{"model": "image classifier", "horizontal_flip": true, "isotropic": true, "norm": "layernorm", "mlp_ratio": 2, "patch_size": [2, 2], "lr": 0.002, "beta1": 0.95, "precondition_frequency": 32, "grad_clip": 5.0, "steps": 7200, "epochs": 12.7, "lr_schedule": "poly"}
Rows from block 6, named by matrix and row number. Rows with one number belong to one neuron. Each number is 500 + 25 x the weight over its row's rms, rounded and kept within 0 to 999. All counts start at 0. Numbers have three digits each. After the name is the row's rms in percent of the matrix's.
# gate: MLP gate (model.blocks.6.mlp.gate.weight, 384x192), inputs 64-127
# fc1: MLP up (model.blocks.6.mlp.fc1.weight, 384x192), inputs 64-127
# fc2: MLP down (model.blocks.6.mlp.fc2.weight, 192x384, transposed), outputs 64-127
gate.317 101:492512498509518487474536523509522481473511495475506521523508485500478502499501464540505524505475509480522541531508514507508498504515510483449438492487533526548458499507482458490507521473470478
gate.318 116:517512506476527446531532508566475509469546516492525512500449492517469527491466493467530524544475473479482444508518503484475507537487502512511456503516536470499524508543522447483474479482511547
gate.319 097:468511459484437530511481446532479480523545499503524469464471516514533476472476499511472504457493485472511513464503496492489527497477482486535500489491491497483475534512497511508518482504503493
gate.320 099:545563522522548470512501498509509489517535482491489523509518492571503477460491492484500462540491497504493492484465517593490495543496541512491488507469493477516459491527519543507492456547520492
gate.321 091:514499476502486490472501484504466505480495475488495506575470463478492503473494507497478489535474489512452502454499526476503533510527503500511480539477521531512484490524501538454532518457530500
gate.322 088:484528523502521497495518540493499498503507531494460478470479498482471523488491482485482499496484548493500508474507535526545539480491520494490522470494497500511514443489522460521491490492515501
gate.323 104:447485503537486515514504530538476490534495521471496457497486484493520469455469525498491497502480512469518464525556520518473487502529479468568461501508505511475525451480483519499509492508486507
gate.324 096:505453446514486495517515482486505496483469522461530523444538536510493507517496438516477499479482490487488545502493518543520562555502496505515463480489490491515498492533453475448517548546523488
gate.325 096:520521512541520489501486472501520495508500493489508531517473495516493522512486462477509529499538553508513476464494498496521521550540514535490480470500519460478483499465498507482485467508516527
gate.326 099:497512560506477554527496495474501479507492533471523481484497497501523476470484502484486479503500487545490486498497494498484490516508516442478508496531532478470445490531520497515480549498509523
gate.327 093:500472492534470542500458499476495514484548509505538542505476508519468510534462534502475521496462512513497489524501536486484493518499480493550496492484541507471520445520492494502527523463484479
gate.328 104:514500492500546487508473491490468471498512523500474458521507528527484509518528543497480490460475513519528488518506497526532531483483485456468484495490502469560474523502507498529505505480511493
gate.329 097:485517513519503513431513513509486480450462511497474508568538492487508496471485494470502473489534501543509523446506474533490523505482540513437471530517516489478482480508487508539486464492494466
gate.330 103:492505505511468502488496465501486491514475512473450503482494515522493501491506485471534501524477525510536511533519518463493508506525477457530536508493503504535534501567523554469506546478539590
gate.331 100:507517457522528513518484510478477500504505490510516467507515464513490481471503521543535441499517468448471474511515505444513499488477456475528482504495484490516470484490458483502541490514554444
gate.332 105:475466493520459445470527555484490466506451461533490462506494527497504481492543507517541540536537539497457501471506484486502537507489502489532478505509521502495446470523501504547485507471520530
gate.333 098:494496523495469470440471532544527527531485488507460478497448470459512481494486513479488495470472528508438494523517490438530494494495513499492496480479488521564451524528522491502515450512508515
gate.334 093:469490499499486503520485485524507489509484506499546495506548497581499548511453506494481551517509499479487508514499446462522486469476532508469507520531475507528491480504507523460472510534464506
gate.335 095:464500488517505559494506462480492518526508535517511492453441490483504487472487494524479532493523511481521503518491496445486513464465525454483474493506515506460490498488507511480489471497515504
gate.336 097:499507467529544479512475503532486458540513525468510502486452562521495518504519495498504513513528524486494472495491469490476516493477464505494512469499521494511493527506483476488516499505531506
gate.337 104:567498511452493562506492503502481508474513501539482509481508500503549506497484492493527482494490502470486500494559524502487507481469504510503475473506529497498494527538493474548548477517490430
gate.338 093:503529495529517482571499544521529518500517501481505529522499502515476484487504509512519494500501522473480471516506524472423514558517489497540505522493483528496506482528513494472507498488531499
gate.339 097:551508505513499505512480487475503498474506552500506501492518478520524494455548433478469534495514502537488490555523500478514447505516517494469480507483502504515462520455518498474460450548526539
gate.340 099:487528497557523498513496470502527504486518543491534530495503472486517506469467462514492497529445475445480469514448476441489455477456476483526484499492517514462481464458512468488505519492527496
gate.341 098:431511467452501484506544519505506541488523509465453493478498465500490503509498500467487500497498505505490500497524460498511506450496543486509501532476546498510478499518465485479480469487498518
gate.342 101:508498491503466480489477528528533458478522531447501516481497494506468505439489504501515490511492512477528502497549494487547506501530500483496516519551497498494500531494553421562496519532520480
gate.343 102:528489481513487465507478532479506530486510527495487515480471486509469517522480499484466517480497428486478518518465533510440450556490495439453481489492526481514467499516521501477480436507536492
gate.344 099:516548496495474502482516511512496544508510472453516460507486515502541501498460496500495498522551552457507543525493477502474488525494532506500487550530451465493495494490530523480439515532501507
gate.345 099:486447529487517481534492504494488489528473517459458471497515523490486511498488530488478493494478455547522505464486560470484515475454486515542516501491476531500480484486486540508487474527491543
gate.346 105:485515500485507473518519490550459531524542468494483478521499529493519521529520477545470533538505500457543499494503509543447515474527473468503529495477495455508466490472461483504520468472508494
gate.347 098:500548513532481442502495484556520528501483505479496541476482562507464465478486500487478495564443508479514495505504471557475441502487478519560458470459512525461500518531495551515481527456479458
gate.348 114:482488533509480493478522520506518537498530485520536520514516514483523509498518479506469510517498550450469518508473538540544475483503531508512498512486508530516558475516495499504512511510568454
gate.349 099:471498529486489494489478470485514487484509521532491519457493474534508473516485482524539475497530483516477503510489493504476504477494500516494507478500523542526499490551457503479519422505492532
gate.350 090:534485471527510469502494486555554495499559512493436509516481536481525538525483512501556485491493513511465474520524486486501469537510508459480483518484510477515481499487503501434498518560506510
gate.351 091:478497491527510478450481497524519506439513511524512483532506514493494535478483523514479527484512513521461475474515524532500494479466496526457497484473525530493496500522522463497473501552483500
gate.352 091:516508486502486491486492456440480509495512547501472489504439529503484534514537519488491512506506524469474545508494548521485480497494463508556502487477486494519512517527477488504482455482498506
gate.353 088:491497501507504470539551479504478537481500556522502469475463525509451512512468513506488451475517507457475480487475497531476498489503497507488504508502515548495481505438497509516460479480510536
gate.354 097:470464460522493472479502499474498522491514474491451464488519510534530510483500487511511496460485494509507507509476476505465480513514455450461503503475527512541481498480498463525508470523502508
gate.355 105:499455475532509485482516556465489509487472462514494501514510502507509553518507478524477513472457506518499480546535491499500479531533516457513514490482515506513486461516473524506480476516518464
gate.356 103:531460460501493507479490491475480506468502534521522482541502475466497487494468486506544456567498531485492469464497471534500458521499511542506491497516477498533479516521507470486512472503501518
gate.357 095:490511469487476491470519523507530523490491547443496469473494517529497506476476491489520487530477497499548454550547490541522491479496473478484478515480495531505454512489502488502499499547529477
gate.358 098:497508480480501512459493506536530517514536486513469514504492510526494522485508504502493454486498493496471486483500497490503543526501499481514487498503480434541520475504479479488535521504486483
gate.359 105:541498469535492453461495510467496505507530516519487529473480517502512537468488491530499531519497517497448489498479465577488514481523504492476473479524506559519468474522472515500458502479519511
gate.360 100:527465460512485490494479558517482519505487491515522529524509521503509493466512496505494513492474497494487465446519510511520509501475530498496489538495542497462470526504496484460468482462503491
gate.361 094:477483550532494508505531536508505500489457514527479480499483516505483542487497519501490494520490503463496527464506483503530497507534516497535530476542502493484468484532474473468542496454490525
gate.362 097:483544521497496458505457550472454471487520527439473475535509571520496507493544473469520562517501506505492496497477545485499461519492461481529490490510492505478470484482519515441459504489502481
gate.363 090:482534547520491514535495489566506466507489506512489477496473419498494490521479497455510542538545465506468524490517458484527479480541449488485548504480490510505503520525459454441486492494516525
gate.364 106:452453476463520525481466516500523540473472540522486496471508500481506472446536502509488514484494484528517529498467485516503519482485500506524509484481480523521480505446480436516568472486507480
gate.365 105:495509534471539492499529526505511456504506528506541513506442531509496451510487487515507495525533501525485523536510481516512471496535491504452467451527484499519432499490541506433512502482495496
gate.366 100:480476504507480498505481481506507456466542493434510479512538510532497469452486494501533484482461511474510501492499466548464466504507477463502488475518531468512489490530506498478507508496500520
gate.367 097:497510496524490522511479525510490487478533527446540462510516504551485521543455514480542499521489491469528468521516493488463474529453495493538506548551508462514491506514507509487489482514531500
gate.368 093:508518479514501492484523538529504496475471460499521451482445532537505434491501496506489506492475490478478504474504465501496487496478488489468450538445538474481489521529522496472541485499495483
gate.369 101:468494474513497496504536472492543536496492507500483504498504503518468490519464500513458506502478495499504488510508511499490498507494483536489440514537521492451481513468504545508486470486498490
gate.370 094:462501486535481477506557525501507485536464509524465501529476545554526509532516507497532494512508493495520504498531550530477499492482525501514489433480467529485525513494544470549536507482519482
gate.371 100:480471517521487484507491526514479450525470476484564456519459503480455460492487499507480498486470519485474471502489508499476512499482481502506477503493538523474496473480507495465486524492509504
gate.372 090:504486510552497485482497509505522509493526515489497492522477529480511484495508434505497459508547511481469484509542470519476494502486473464531453533496555523502537542470515483504522494535505509
gate.373 091:543470494488526504501483518507504528518475537449474479525456467497471520514428455482537497488474468411519523467518541515513501476518475501480493502484488475461491508506521475491483528509493529
gate.374 094:484482510474491481435545514470488516469515490505528529506546500520494480497450532504528486491519530509492451504514490499534512483501514475503488476476521507487510515480448500503458521529495516
gate.375 102:530495532489478519463473453534460487479483530514490441502507522500490519512542513493514499510547486502497526547538503491504503444494498554533495477538488521482490492509538508512482507467471515
gate.376 102:530461523491527491484533515504514506542474477523490524541510483519505501519454515526471497492502515520452453479543476503461533459470490481506543531523487514496483466483536478492495461516457519
gate.377 100:517479495509504506521475528506529511534473507527503494521522520463471526471512524476508474464533493484510535496505512491489489477529521523540529515513478501493507519477472514488489509431502551
gate.378 106:496502524512517498473530518455476513509520514523508533496496562509521511525483515485495462471517519510466493522502465524490527528523531525485467463489476487467467464509467507483506502513513535
gate.379 093:520515487559523457538487529494460468540458528496514503498468444479507473517503500505513487512466520520523526511526497467515547532493491511500484546491485465463497476503519488512510485483529507
gate.380 104:538507523491477499505541469502505514489517549513468555491504486540467519460523509512515497471506513486456502542530485543524518504481462495482495470432514468463499514507504492496472489483514494
gate.381 085:483513505506485489539492498513527506451463538487473550498513513534512466540502512456500515480500508491500495535490434490471495502496454493506490505556491479511466496499486482489503484525541480
fc1.317 102:498504513513506505472505514524476513518527526509486502501488460464500501511501504476531501524495496477508513497533464516534463510539510553492552484516429516474513468522484475521520487492537503
fc1.318 110:487514474511469490515482540502478506490555523515511520489536485518509487524501471512495526511495495474496439501510516505472489590478536504520496475520509510548509473483541467479511490515499515
fc1.319 099:509496482469474524493497440454543448497506480510478509504468513521516505486473507501546466475515497486477482470511479486493452525477540515523498450504499497445489514536516485547488490511497496
fc1.320 098:517504438532495510483487517469472474515491521510498485490514501528510498506489458487489495491515477530523506452494529495509517426498543460491521482478485474509509498506526517497482520511532520
fc1.321 097:493476515508479470502544518474493535495513458423519488513482519493491498462508466510532490497539476489530500519512518518514510499512504533532523497509502516512576515516480495482537473462524475
fc1.322 090:588447472481489514500459512489502506504515494506513490518554465528500491555512512481556548511462521519490478514532530468498517435502470520493495509495531524490496495484509525510470517524487533
fc1.323 107:558482519495486553499479467491490521489508479457525472485475468504458523472479498463479501479461536486510531461465488497526519545491486520437501525508508480487513479454498499507498466465502542
fc1.324 099:551464498452493492559500527476543467530529545522507482502493472491530451468508518510528515496542528520487462488509492527530501470517523509528489552509520484544491468480513526531462475526543509
fc1.325 104:466497492503509448516490537542505467522491521495547531509508507512493459526497509521506510483460430476487474480516466484486544537492494516528498520526466507466484518511506495490499521521530481
fc1.326 098:557492501499499523463515460523487493486486527496438494502544462517510499495515502498487523494545506517508472484504515472527466471505483502463554493494461488483493505490485523521489459484518471
fc1.327 091:540474459496478507486524536474502486483497548491472505520501459489481501457503528568550497514482510474512488484495505512470520488467469492520484483485484515493498557512523519471535531495492520
fc1.328 103:513477506509497490497502487540519469475537515504494485521522526520516458480494492512543489468508518528498568511485512525535492496463482475466517543517471483495545495508498437493485472493477489
fc1.329 100:500499480493502518483467519490474500559486500516511480494513477469464487541552462448533498549504518518471478455492468504533510515495472506470463518483511529492501487539513565503525488483497473
fc1.330 098:514550480507518513514471480505514538526467532480483511510513496509506472491501507489502517514450495544533484515491520485505556493515433531578562508495520493506494508516530495506480499520529504
fc1.331 099:456481464496510514494523504483519519498441479497493504493531500525478474510495485536441516515472497517491436475566497535514511509493514504490496457508475506494499534512490431480511484475518472
fc1.332 104:477526526501476467529542505512454514487426433505484496486472514496528466498471511509462505509536511502486490503530496521468511500459499528514531524508478501535497489475528474490499522503530489
fc1.333 094:466502468504516463472576493507550491526526503479506459502495485499471512532445507547497491520488508500469486512490516547448543533473481493518507460531480487471483487447496499484487508508493522
fc1.334 093:525528494512476478491491485472510478514516498510484500455497500463538465489482535482482504472508512455494480489499504506547519493524507506510507487446491450482505507508502511506524465512481477
fc1.335 095:510489487471494509514522470480527514493433498532528486493524510521501496499490519501503477501484545486490467502505477489485537455551492488513492473509458541482532502516530483521517477490492522
fc1.336 095:511498507555483490498506489485453474499563531509475518504513514530498466467493518553528513496538532480476470485521476478487526476486526502484488481491511508502499526494496528497514520481492521
fc1.337 095:522506479539492548483475451505482482487470486464501463505485511502495531491539522495473521516511497489527504485499480499458482478511549471522507501497490513464515484478524470519534529470495490
fc1.338 094:495499477495495505510465515502487490456508488470470479522531484515495513521442516497522511555507468500508504475478513492518498525484470486499490504505538483511491565510530499505439520524491495
fc1.339 101:463460463492512495499501511470475508544507490488481493470477522531499435494511513485469526511438514480519516501495452517477551505494516454539497508535495554486480481499521490502424473537456461
fc1.340 099:446489515502484505521491518516506498506537496481476516491520519512474521482499492492505518498490480533523494482491497479482514478487503463475525507477470487457447515434530541486491520464510497
fc1.341 093:466471494548469523473523522498498483500457506496496460513495526519521482547490471508524530478513528521524503513467493519510504467463460494498477534496517488455468548510452503455509470483492496
fc1.342 095:517488464484494528455505504520532501554488512492490482506516510507498524502508485501485491476476494502480469512536514532492537472558480503505488470501470499538492492500535511524504514496531467
fc1.343 098:535496476483491501504501509514486506467483502521499485491511495499470516479487476500426536469469474490519552515474503481475485523493482489517519470474455481496470437515521477497507473484485516
fc1.344 095:537556497509518488467494494494504514513497473529499503487489474508467521474480477529545474481473506514488516524486496519501540495507464483520445470501454496513485503493493485539509445470478473
fc1.345 099:516436535516476510529515508469502493511482535479487502489523508485482492483526480476525517463470500545490491490483514471509475446509491462500451485534482490459520469494519528514511542491505560
fc1.346 099:478467506477496493568481483544496508484486505540478503473479508498490508516471515454534513495510466506474514514485464508475483508509478476507452493496546437532544534466500504489457486498472483
fc1.347 090:499550543472539476494495505539510513501522540468562514491504513483491498526515521492535521539489492514493462481505505531522492489489483550502520489491509522502540525474485476522513545464476474
fc1.348 114:487502493523481492526473489490408504535493554467499474502488486546511496499493506519514474504507478568499513516549450467497507508534514526510518463538497493476516494491467474474494485529489537
fc1.349 102:496508504495491488512490467502486487459503529474501496527525471505511480495463506507519476509512543500549491491447487503456512509498502508500496520486492475479524472497490528498508498510490501
fc1.350 093:529504475498505531487493455506505516558483490515468499457493471478510518456473470509479469482542529546525497510473514456496567490492492506483476526546524485477477515499528453501491467462542547
fc1.351 096:527481521489488485480523478530529504520511449492505497511472537498471492512552489503525480530508559510547482502513478508496517457512475519529476542516483484475537513475492505482488543489536492
fc1.352 093:460539478478485545506514516497508517496475479499528470510514547520509526530515510459500504500503503506518548528526526484502509463479558545484498499523498513492474524455531496499457486497489466
fc1.353 090:532484499513529500475509545532491528530497493485506502507531528482488525501513515469506499503480493498474461509522471524479483541514501471520480477508511510508493489493501502468507545470536504
fc1.354 101:520468523507490513532463479501463545483529499530530539543461502498479482448508519470499479491481491494484506476566462525514494521510465483491517505503498531486520525559549488514514543477525516
fc1.355 105:553444483509551525488495478473474502495511469489528486487520468494556527484471518522451501476494520532492517505503502479505497432500504476474529509482518478491509491519493507500462519508455517
fc1.356 107:503549498534459515492518522503524486514506516486513473479473499528474484524523506472462494491527493533499547506515479517522512466520508473523468549521535514489487518499535497517497505479493492
fc1.357 096:450469553472498477469479509487537513495529520492460500488456516461490484519541521514547479522485502491503491487470454497500507512496497524480521559478468433497544559495471498473511517498523444
fc1.358 099:464523492490462529448522502499495530488536449492549485494498531478495481489535517519488506516480513521473513520527490484496485508504464502478537511445483484511489527529481477494522450476492500
fc1.359 109:471497523543514537486482497535505516466520497482480482484466499481528470490471520503524483459494483525487518478503511495514446473536486540516488513495494498410499498513511488469552507477456533
fc1.360 105:456461489511519499494484457512502531473492488520501539554547503491473507494477505492482489493455488493488511512468518498541468511474456547496518452459489491491467464519474534554454522503502493
fc1.361 102:499487499521531479473476499503507503512491516462533522467538551518521490504531488532530549478492518471501484462494508494494508456500520507501572498541478514448498490496522518498487556556496538
fc1.362 097:490511477507491512500474509515521485480497521485479490507462558563511466519508471504492465546539504513501485512502545475459497542483503498509514535529504507505532488538528511450486517543466504
fc1.363 092:506466477540472522510461478524519456526481431513481542533508491540494494508471479505506502501508473499474495523494534464457477468514552461481486482485523471463511484513525466493544494516496500
fc1.364 109:445493545505484467454472485511488481503509503519501499526542521504526435461501447515512497464542516519509531482471517493480476487474537486511508459491506468481497513510520478472502518487475493
fc1.365 104:474495489483509529557472489512517459548498476504495483503485498475493536495503507461517508496498501500515486517471509480487499517508501541508501536468496462508527497530479462546433512502471505
fc1.366 092:494479474537502501503459511484515522478515517512488492472515534525478504516531498492461519529504522512486491486504492504483542448504552518469497469513519503487545457550479512495512487467493508
fc1.367 096:550468489487500541496520514527489505504467469479423488459485509485496482473509477479476524479529493514510512480495529514479503546475500466443465516481539554503520546480511533504486484459510484
fc1.368 092:499483518483471529503496474471474450484503483493468475484530512485476464527461498481430489498507499477531484509502501521540523503521454473483499463461522537492536502472499517515552552485496529
fc1.369 101:430529485519453496478460495499512500511498496494527485538523507511491478521540494525521481513466520517501477479489449510476501504506522514518489468519491481487486512462469538495457488549486464
fc1.370 094:512490526502504482503551458560509495535515478517504432485528508523504516500534503542500461511528520502519527427503473509555474493508475483462488492544508488514477479524460500531520509512495586
fc1.371 096:521496519498531473501503479509481479521493450482541514462522497492486485445487484542451518478486494550511496496516508485469505473481465451453489502501507486520525489465462506532482492511484492
fc1.372 082:481498504513522467477509507502493487474487520508541488525473498515530513559495511445499478504482521496466528476521497507479529546483478516499492518481498539501526510499483499484532524486471490
fc1.373 090:496485484529470500533500503515488519484483498535487508496513511486488459474520483526504484450502504497527484540478501504478518490484485477473465537513512473500487526489460482484493482533519486
fc1.374 094:547457475484507506504461517526519483513497457514472495509526533445442483490517485513510517514505470477476546510471494517465488540506496535499499510522515471481484494508517481481512480496475513
fc1.375 101:545506535508475472521451510468477525462507504521467510519470503543519489506523504496538493513467452515494525539474499485469490465499507507513499477504501489492507493518507515488505516539469471
fc1.376 101:523527497491477462546500457523491519493471522520514516462464531530466511498540482518535518526483498501486523526475515502505463449556483467487507503491492529485465523532475505511507544491493475
fc1.377 095:490517519503491535487508526480499499476497528503483460519511476517477475484497476489504508526465485494452523487504510484466466472480521496482477453501482510501518491507499484480510498545521519
fc1.378 106:497480507507519488519471481503528528534501534514488542519490553488486484517453510520533506499532486482505499501484516479516509512462486537477451525466543500525463477528501486480538502514493534
fc1.379 086:542480521496553484505474506484482524535488511489478456460478480490517479514517464475471465494525523500519497540539472478472467557553493568549474489453513472500480506501521456536505481507487521
fc1.380 107:469470510516512494505507511498484519539510442493466538531486503527495529522510498517458492458511489521473485507498492456515470496539487512528470508508468522502463534507516489491497500493465502
fc1.381 086:486500501467473467493486496441516524467481499486496535506497475523491519516459493500491468532487466512518525534521487496504499511461498472461490507470499482488500477466494533517538518479482502
fc2.317 104:517532520528487481521494517495516504497501506484537525562468555493478512461472529498477507487506470509478495486524493527479542551497489514503474486479515481510530471473530504516464501535492480
fc2.318 107:476474498495493503469516511569472485554516506482468520455502514523492451516474518508514465489506448504480501515467490527464517487523492515494509473504517536505496533498424497494469524524463459
fc2.319 102:517482465467498531523482493485488535505510469494528446497500484480523500459526498506528488510529489505491464488505474511483494501509466494500512538507529480499513503535526471505510494505509512
fc2.320 107:503476511512515479502521465466510508488511503510546509517548524514484500508472510530475515547463456461520480460526505528463512542473513503528525500502484447526522509473542485477509462513526510
fc2.321 101:522455485477491504500514484488528511515460501466511529492513490514481518478471494511444507479496497522479478504528490510520535476546458495529496509513517496517474480470495452528514516531460494
fc2.322 092:475544512480520493490493512466478529443526499504486488508552499526502543476524515498517457501473447545504465510503522513479501489539470514425485504525518497521481515527521532479530511529477512
fc2.323 106:497505531470505560463533462517533492489475483525491503477501533509493478462478450480504521495506507550540507514479490477503469501518513527473514505528523484486494478488471493464512499539527534
fc2.324 100:510469524511466506514558484511492493480523462480449526475449490481495538503491494499464519530490478505489529483512502517491474536527477470532508486478511490482490483534476522469530495497522535
fc2.325 102:520508482509498538483466492473478457473542514504497511493502486471491486485494507488466496462505509514470513485510520476511506516496502483465500466524464480522531504496478515496510500458516485
fc2.326 101:548449448536490487542488524494507536531509476502484502450502498475513494460492536520503490503515536468477517493488503484558523481415483481480501512500495493519501512492495517479471526508493453
fc2.327 095:528468494471513488501523455509517496464527501568490501502466472479556496471541492493452506501527525447527500525510476501480481537489514514549487524459547518498504527479463485509492511496513473
fc2.328 102:499455504488467522474502522503482515487519520516516579496510481488462533488507519523457530487500515511498503517505506521510512503524495471509504462526504513468505519503527535464490516473450479
fc2.329 101:542502453525507526544499511515543504489523485490526480500525541498484500509482440500505499498539457471506502518559496448520510509515479529509466472516463534462496487513520482474473501516494538
fc2.330 095:532512503477525486505497459491491521497480506443510478492504514535541502489530463478485426500508488486482523528504523516465533478488542509507504479460533500530499465495515481515496511523502465
fc2.331 104:500526478522500494511472516503501484479534508522521476503508469506457515513526481542470517520533475474471560516468493499538527483504525481494496500510493524493443494565475514533504537509513486
fc2.332 103:513524488538496502525513507512533493515511498524509536498466515546487491511491511495449479500433459507504492468471559460484525485519478473527490500522473537522494464510495512477467524511504550
fc2.333 096:492545533518489483463483518488511508522558466504521516518530446511551491499495506518465531473474494526518489516465486495510453530507507472513483494512500526502512538524510527495483509491501490
fc2.334 096:495538488534503462501478507491522535504480498484514530489489481522526483528546500456486508501484511497471489479488529515498520523497482525485484513523487486503516516495511483513490511488486494
fc2.335 092:509496536512482507504539538483444478454528501460478543552525507530505504470536483518508496543478474446518505521470504500479471507527521516467470474521505485516506456514485482503477518469454466
fc2.336 095:492489457513481461497482523475460480537531507490546510513493470446499458470500498518422458458497519522505517505476492498525513546464512500504473489539503500493549463509477506482476524556516524
fc2.337 097:522519519462480459457472505506514464516508516505511511544530483523526510492538528515453496518476475465465448502481497518475527527489478467485471544527494503517505483488524503484519488505481479
fc2.338 092:504479541491502559491513507478518501515461533490507485496459519512448495496501517512544517464492515485515507557502526534528482493467469462474512490513463488513523466455493489450492517539486481
fc2.339 096:510540532469494501490478511487507506515489504508513530487485505542481508477515541470478534519519534525495501543514477508519495516435539533514531539537478502477522467472497526479501505497503471
fc2.340 097:550532503470510483515507530511485481513555441501507512491535498547444476467505523489500560465519506486506483508498487545496505546452549507500500461496498500541542497498517498507475486512472505
fc2.341 092:499499498517517461516524530488498492495531531509498450470496503475514556487509513474484510520534516520475498527486478511507493540477487493528507490537525495515441450532510504545487530518522478
fc2.342 100:517482472508469528476502471508522490503537499496523528492521473430515486537544492485509486467492509507472527485513565508502499511509500475471506484485454478414470469477513490522557475480531497
fc2.343 101:462493499499493524481512478502504505505537509508533493539500516443499479452467500501506494431477508510558518500509484495474508467521522532502498478490516511513522518528506511517498489470482494
fc2.344 097:488497497493494490522553501476465441505484505497530524483472430506456551498495505490509518454466524494482489524526475511554538547525474479473486470527523518509512491533515505501478498488481522
fc2.345 103:499550514512511512501503494492507541543514450510476519518503503507489494508499526464505488499461486480499462547500501555518486527485521495469493506466478486489515454506490508524481485523496557
fc2.346 104:495549542531513498478507510563503512508473458484529462545517561489520521465547517521520567498517493532499497474471477476521517508505530478524514502514507492471488525496495566541532520520503508
fc2.347 094:507421478522482480547489510475466508513477514560503501494512533539517516539504502497500510453550500501476478457498505486502454499492478517526488467512504491514528493509515516495500466514479503
fc2.348 104:505487471481506488453537462535530518487507492494522525498510509490512485481512524480470481479464522492518505484542476544504507460532513504507539465463501493498466470549522494473446479524510482
fc2.349 101:524534468472482520548459497522494525517500505477539465526514459494495508498492464506520571564523494493479505506486526534496512477484485513517441530513486464505507493500495472494517496491481487
fc2.350 096:484497512518468472467501491514508507540500500543546478515498514479485467486507511535517485481504467508468493466496531476504529506506503494517503501509494535485473492545536548459469470507481546
fc2.351 094:506513535560492483478507505508458490475494481501465458487524484495535481505493484515483431481511554493506526523521484519485508525526491505494485546527467504543489494502523519508478520453487520
fc2.352 102:543490521537474484466527480490458482465498499500473529519451462500491500509477489516486549516497485511506465527533495485499499470473519445506489532506504507494492490522501481497479484483496488
fc2.353 097:494503545518485533469497525461514518521521547524527470453485475485479498432511464534507535550489537500473492535488507478493472470502495483466491507465492522490477518487555519521492496481478483
fc2.354 101:498522470446499512478520466501519508523539484503491495522527508463520522501527475517542478542515497481506521460532467495499498506480512506501522504497502482515508477447468480513475477484527507
fc2.355 105:444540499463475523469502489526490505519490516531513512510479543549509501498457542477489523510487453494524463499528513464474501476481448486517465486483478437493485504530475497481519531504501500
fc2.356 098:454495472514511509511528549528538504517492484517493475516491476485517521450489514485483488514521517501502490518484487473459489494475498495507538514520506538495482487533493555492535489470509505
fc2.357 094:493483487497489477520544537520477507490535506513485459510495515444509509512545467499509456517513499556492467483493501506516480529506521491519472503521469492491455531481504466514540447513534520
fc2.358 097:461510468489472489482506537486535438513467513476495482527481488483463452531475485528481506445485508524507506531547511472505519532475468541520486525522502491533505517488503468488502496535484493
fc2.359 102:504500508490499532503496479513496466507491509545528482531473507492521490487527503454511520553552455465494472498467483487525512509535457536518448484527472493493541538505522476491523486487500512
fc2.360 103:511496515477510520462514452557504519493474495527518483462540547472527497521463507504466469491507491490489485533481543481534491536471559486476494488488529449514542496506500529483518500491508524
fc2.361 102:563522515488508464457490516493518459526533517477458499526452502491497493473478550522514517499493532547502463483495514479495466530504486465468522511496530484477523470522528451466463534501514526
fc2.362 099:522431507496466546505521496498505475508529514552452458512496484444503507518521522510545512527481524484524477519471536482457484482521482517508499474461509485471529521445507504532491491486545485
fc2.363 100:503519476492507491475525502502499471469509471446544488490458527542504543573524437493500510478490502503544494502503563497512497489480497541494458510517480479482473457524445497518528500493509506
fc2.364 105:492501497493490502450468482518519501462480486483519475498484503530538480474538518533528463475507493573501500532512486545471520498491535498523498481502463563502523482538506472505496533458516505
fc2.365 102:479496467520509516538495559507519446465517423467467497475507499474493474534505500450516518522507504520502478488504495500459534512509479503509490487520488465502496497485505468525497517508530513
fc2.366 096:541508500484524537516459487512456508510490498498490490481489537496494543517486527469433487530504482463480480471462532486508511527473478522477468522462494510510514483496499496502451521527563520
fc2.367 095:465494520501525509482544501448563519506513513477537520474498535494517499511503459482473507530542451497506510489490474490471538506487515481491529483508488511471483478538472527484479501494486499
fc2.368 093:510496491507520568505507474489485481491546519504495513482491511500487526487509531480518524525532438484488542492507502519494460568452536449497521496490477489449523504499541514504493493458517486
fc2.369 109:503478470522525520501501462488509503466472511513491552473461461515480490525489494493455486466494500487476482472484447493498472536494509539518488497511508518472507517459486529503498544528540496
fc2.370 102:444487513476504501527481492519518462475519504499536491505472489484470467520429510498505498462507464520500545498487490496483475466542523526514506474501508468481443483536478492491530469513520544
fc2.371 109:473468467495494538474519455470475471486535473494481524498509515553477528492453509572475478479511518470498548484514543461506488538478493494545502513540508511469508473535471490461502461497512496
fc2.372 092:511537509500489489505517505463508531473489460508505499498464485508474510480508480494539500529486549476497487515525474520467509508510478501503536545500460523524497490522485503477476534492540471
fc2.373 095:519498494488516503515459462492513514501485490544491468493501518511525518546490512506481503509471456490502545502511465485534526484532491436518512494521496489455451488464534509471476487440468503
fc2.374 091:525523534486477471443462512521514500538513462509490543518538496512510506520486493525461478484500495521486468501470478506518511493522512493515524508504532544532480511499523490516506527427472467
fc2.375 100:525505530509531470486500489486511508487454528530502501493468517510523519475532536465471482526498506502541505506518479478452528520486524529536502502496472497512522496504527490509504506495498469
fc2.376 103:509559486506517526495518487493555457509513485513456471480460509483486527536474471474507537460461526502479509503446496502513437525480483499508494495494480485506509495492496482508489487502481533
fc2.377 103:550495487455507507503505464506482511575503441510513515494489515481519537505490540484485501509513506477514467487486483508489501497499493518494552527526515484507549509509503478474488519483468510
fc2.378 101:525521531525440490512495474523517511514483521478483515492490494526464482501467472510503446462517491448494490492474505513496527503468517474488495508514528520527483503522490489507478483482528491
fc2.379 098:487462480462507491527491462462508532503511553457466469497506480542490518495508452470478554498497462515503492492539529474488507491477506538559517474517534481501512479494516485540484485499505528
fc2.380 107:526478500503517496497503534531491511501493498498466507524522505497484518497498525497499465503508541504540460500503539506488480461475494480534525515461486532507496525447517493500547525508499511
fc2.381 085:551445481525516558528513523498496495490546485477523518505507516486522466520475539501547494509525504489490508515549543498503476529469492466444474473504468473526510485482491452500446501502545509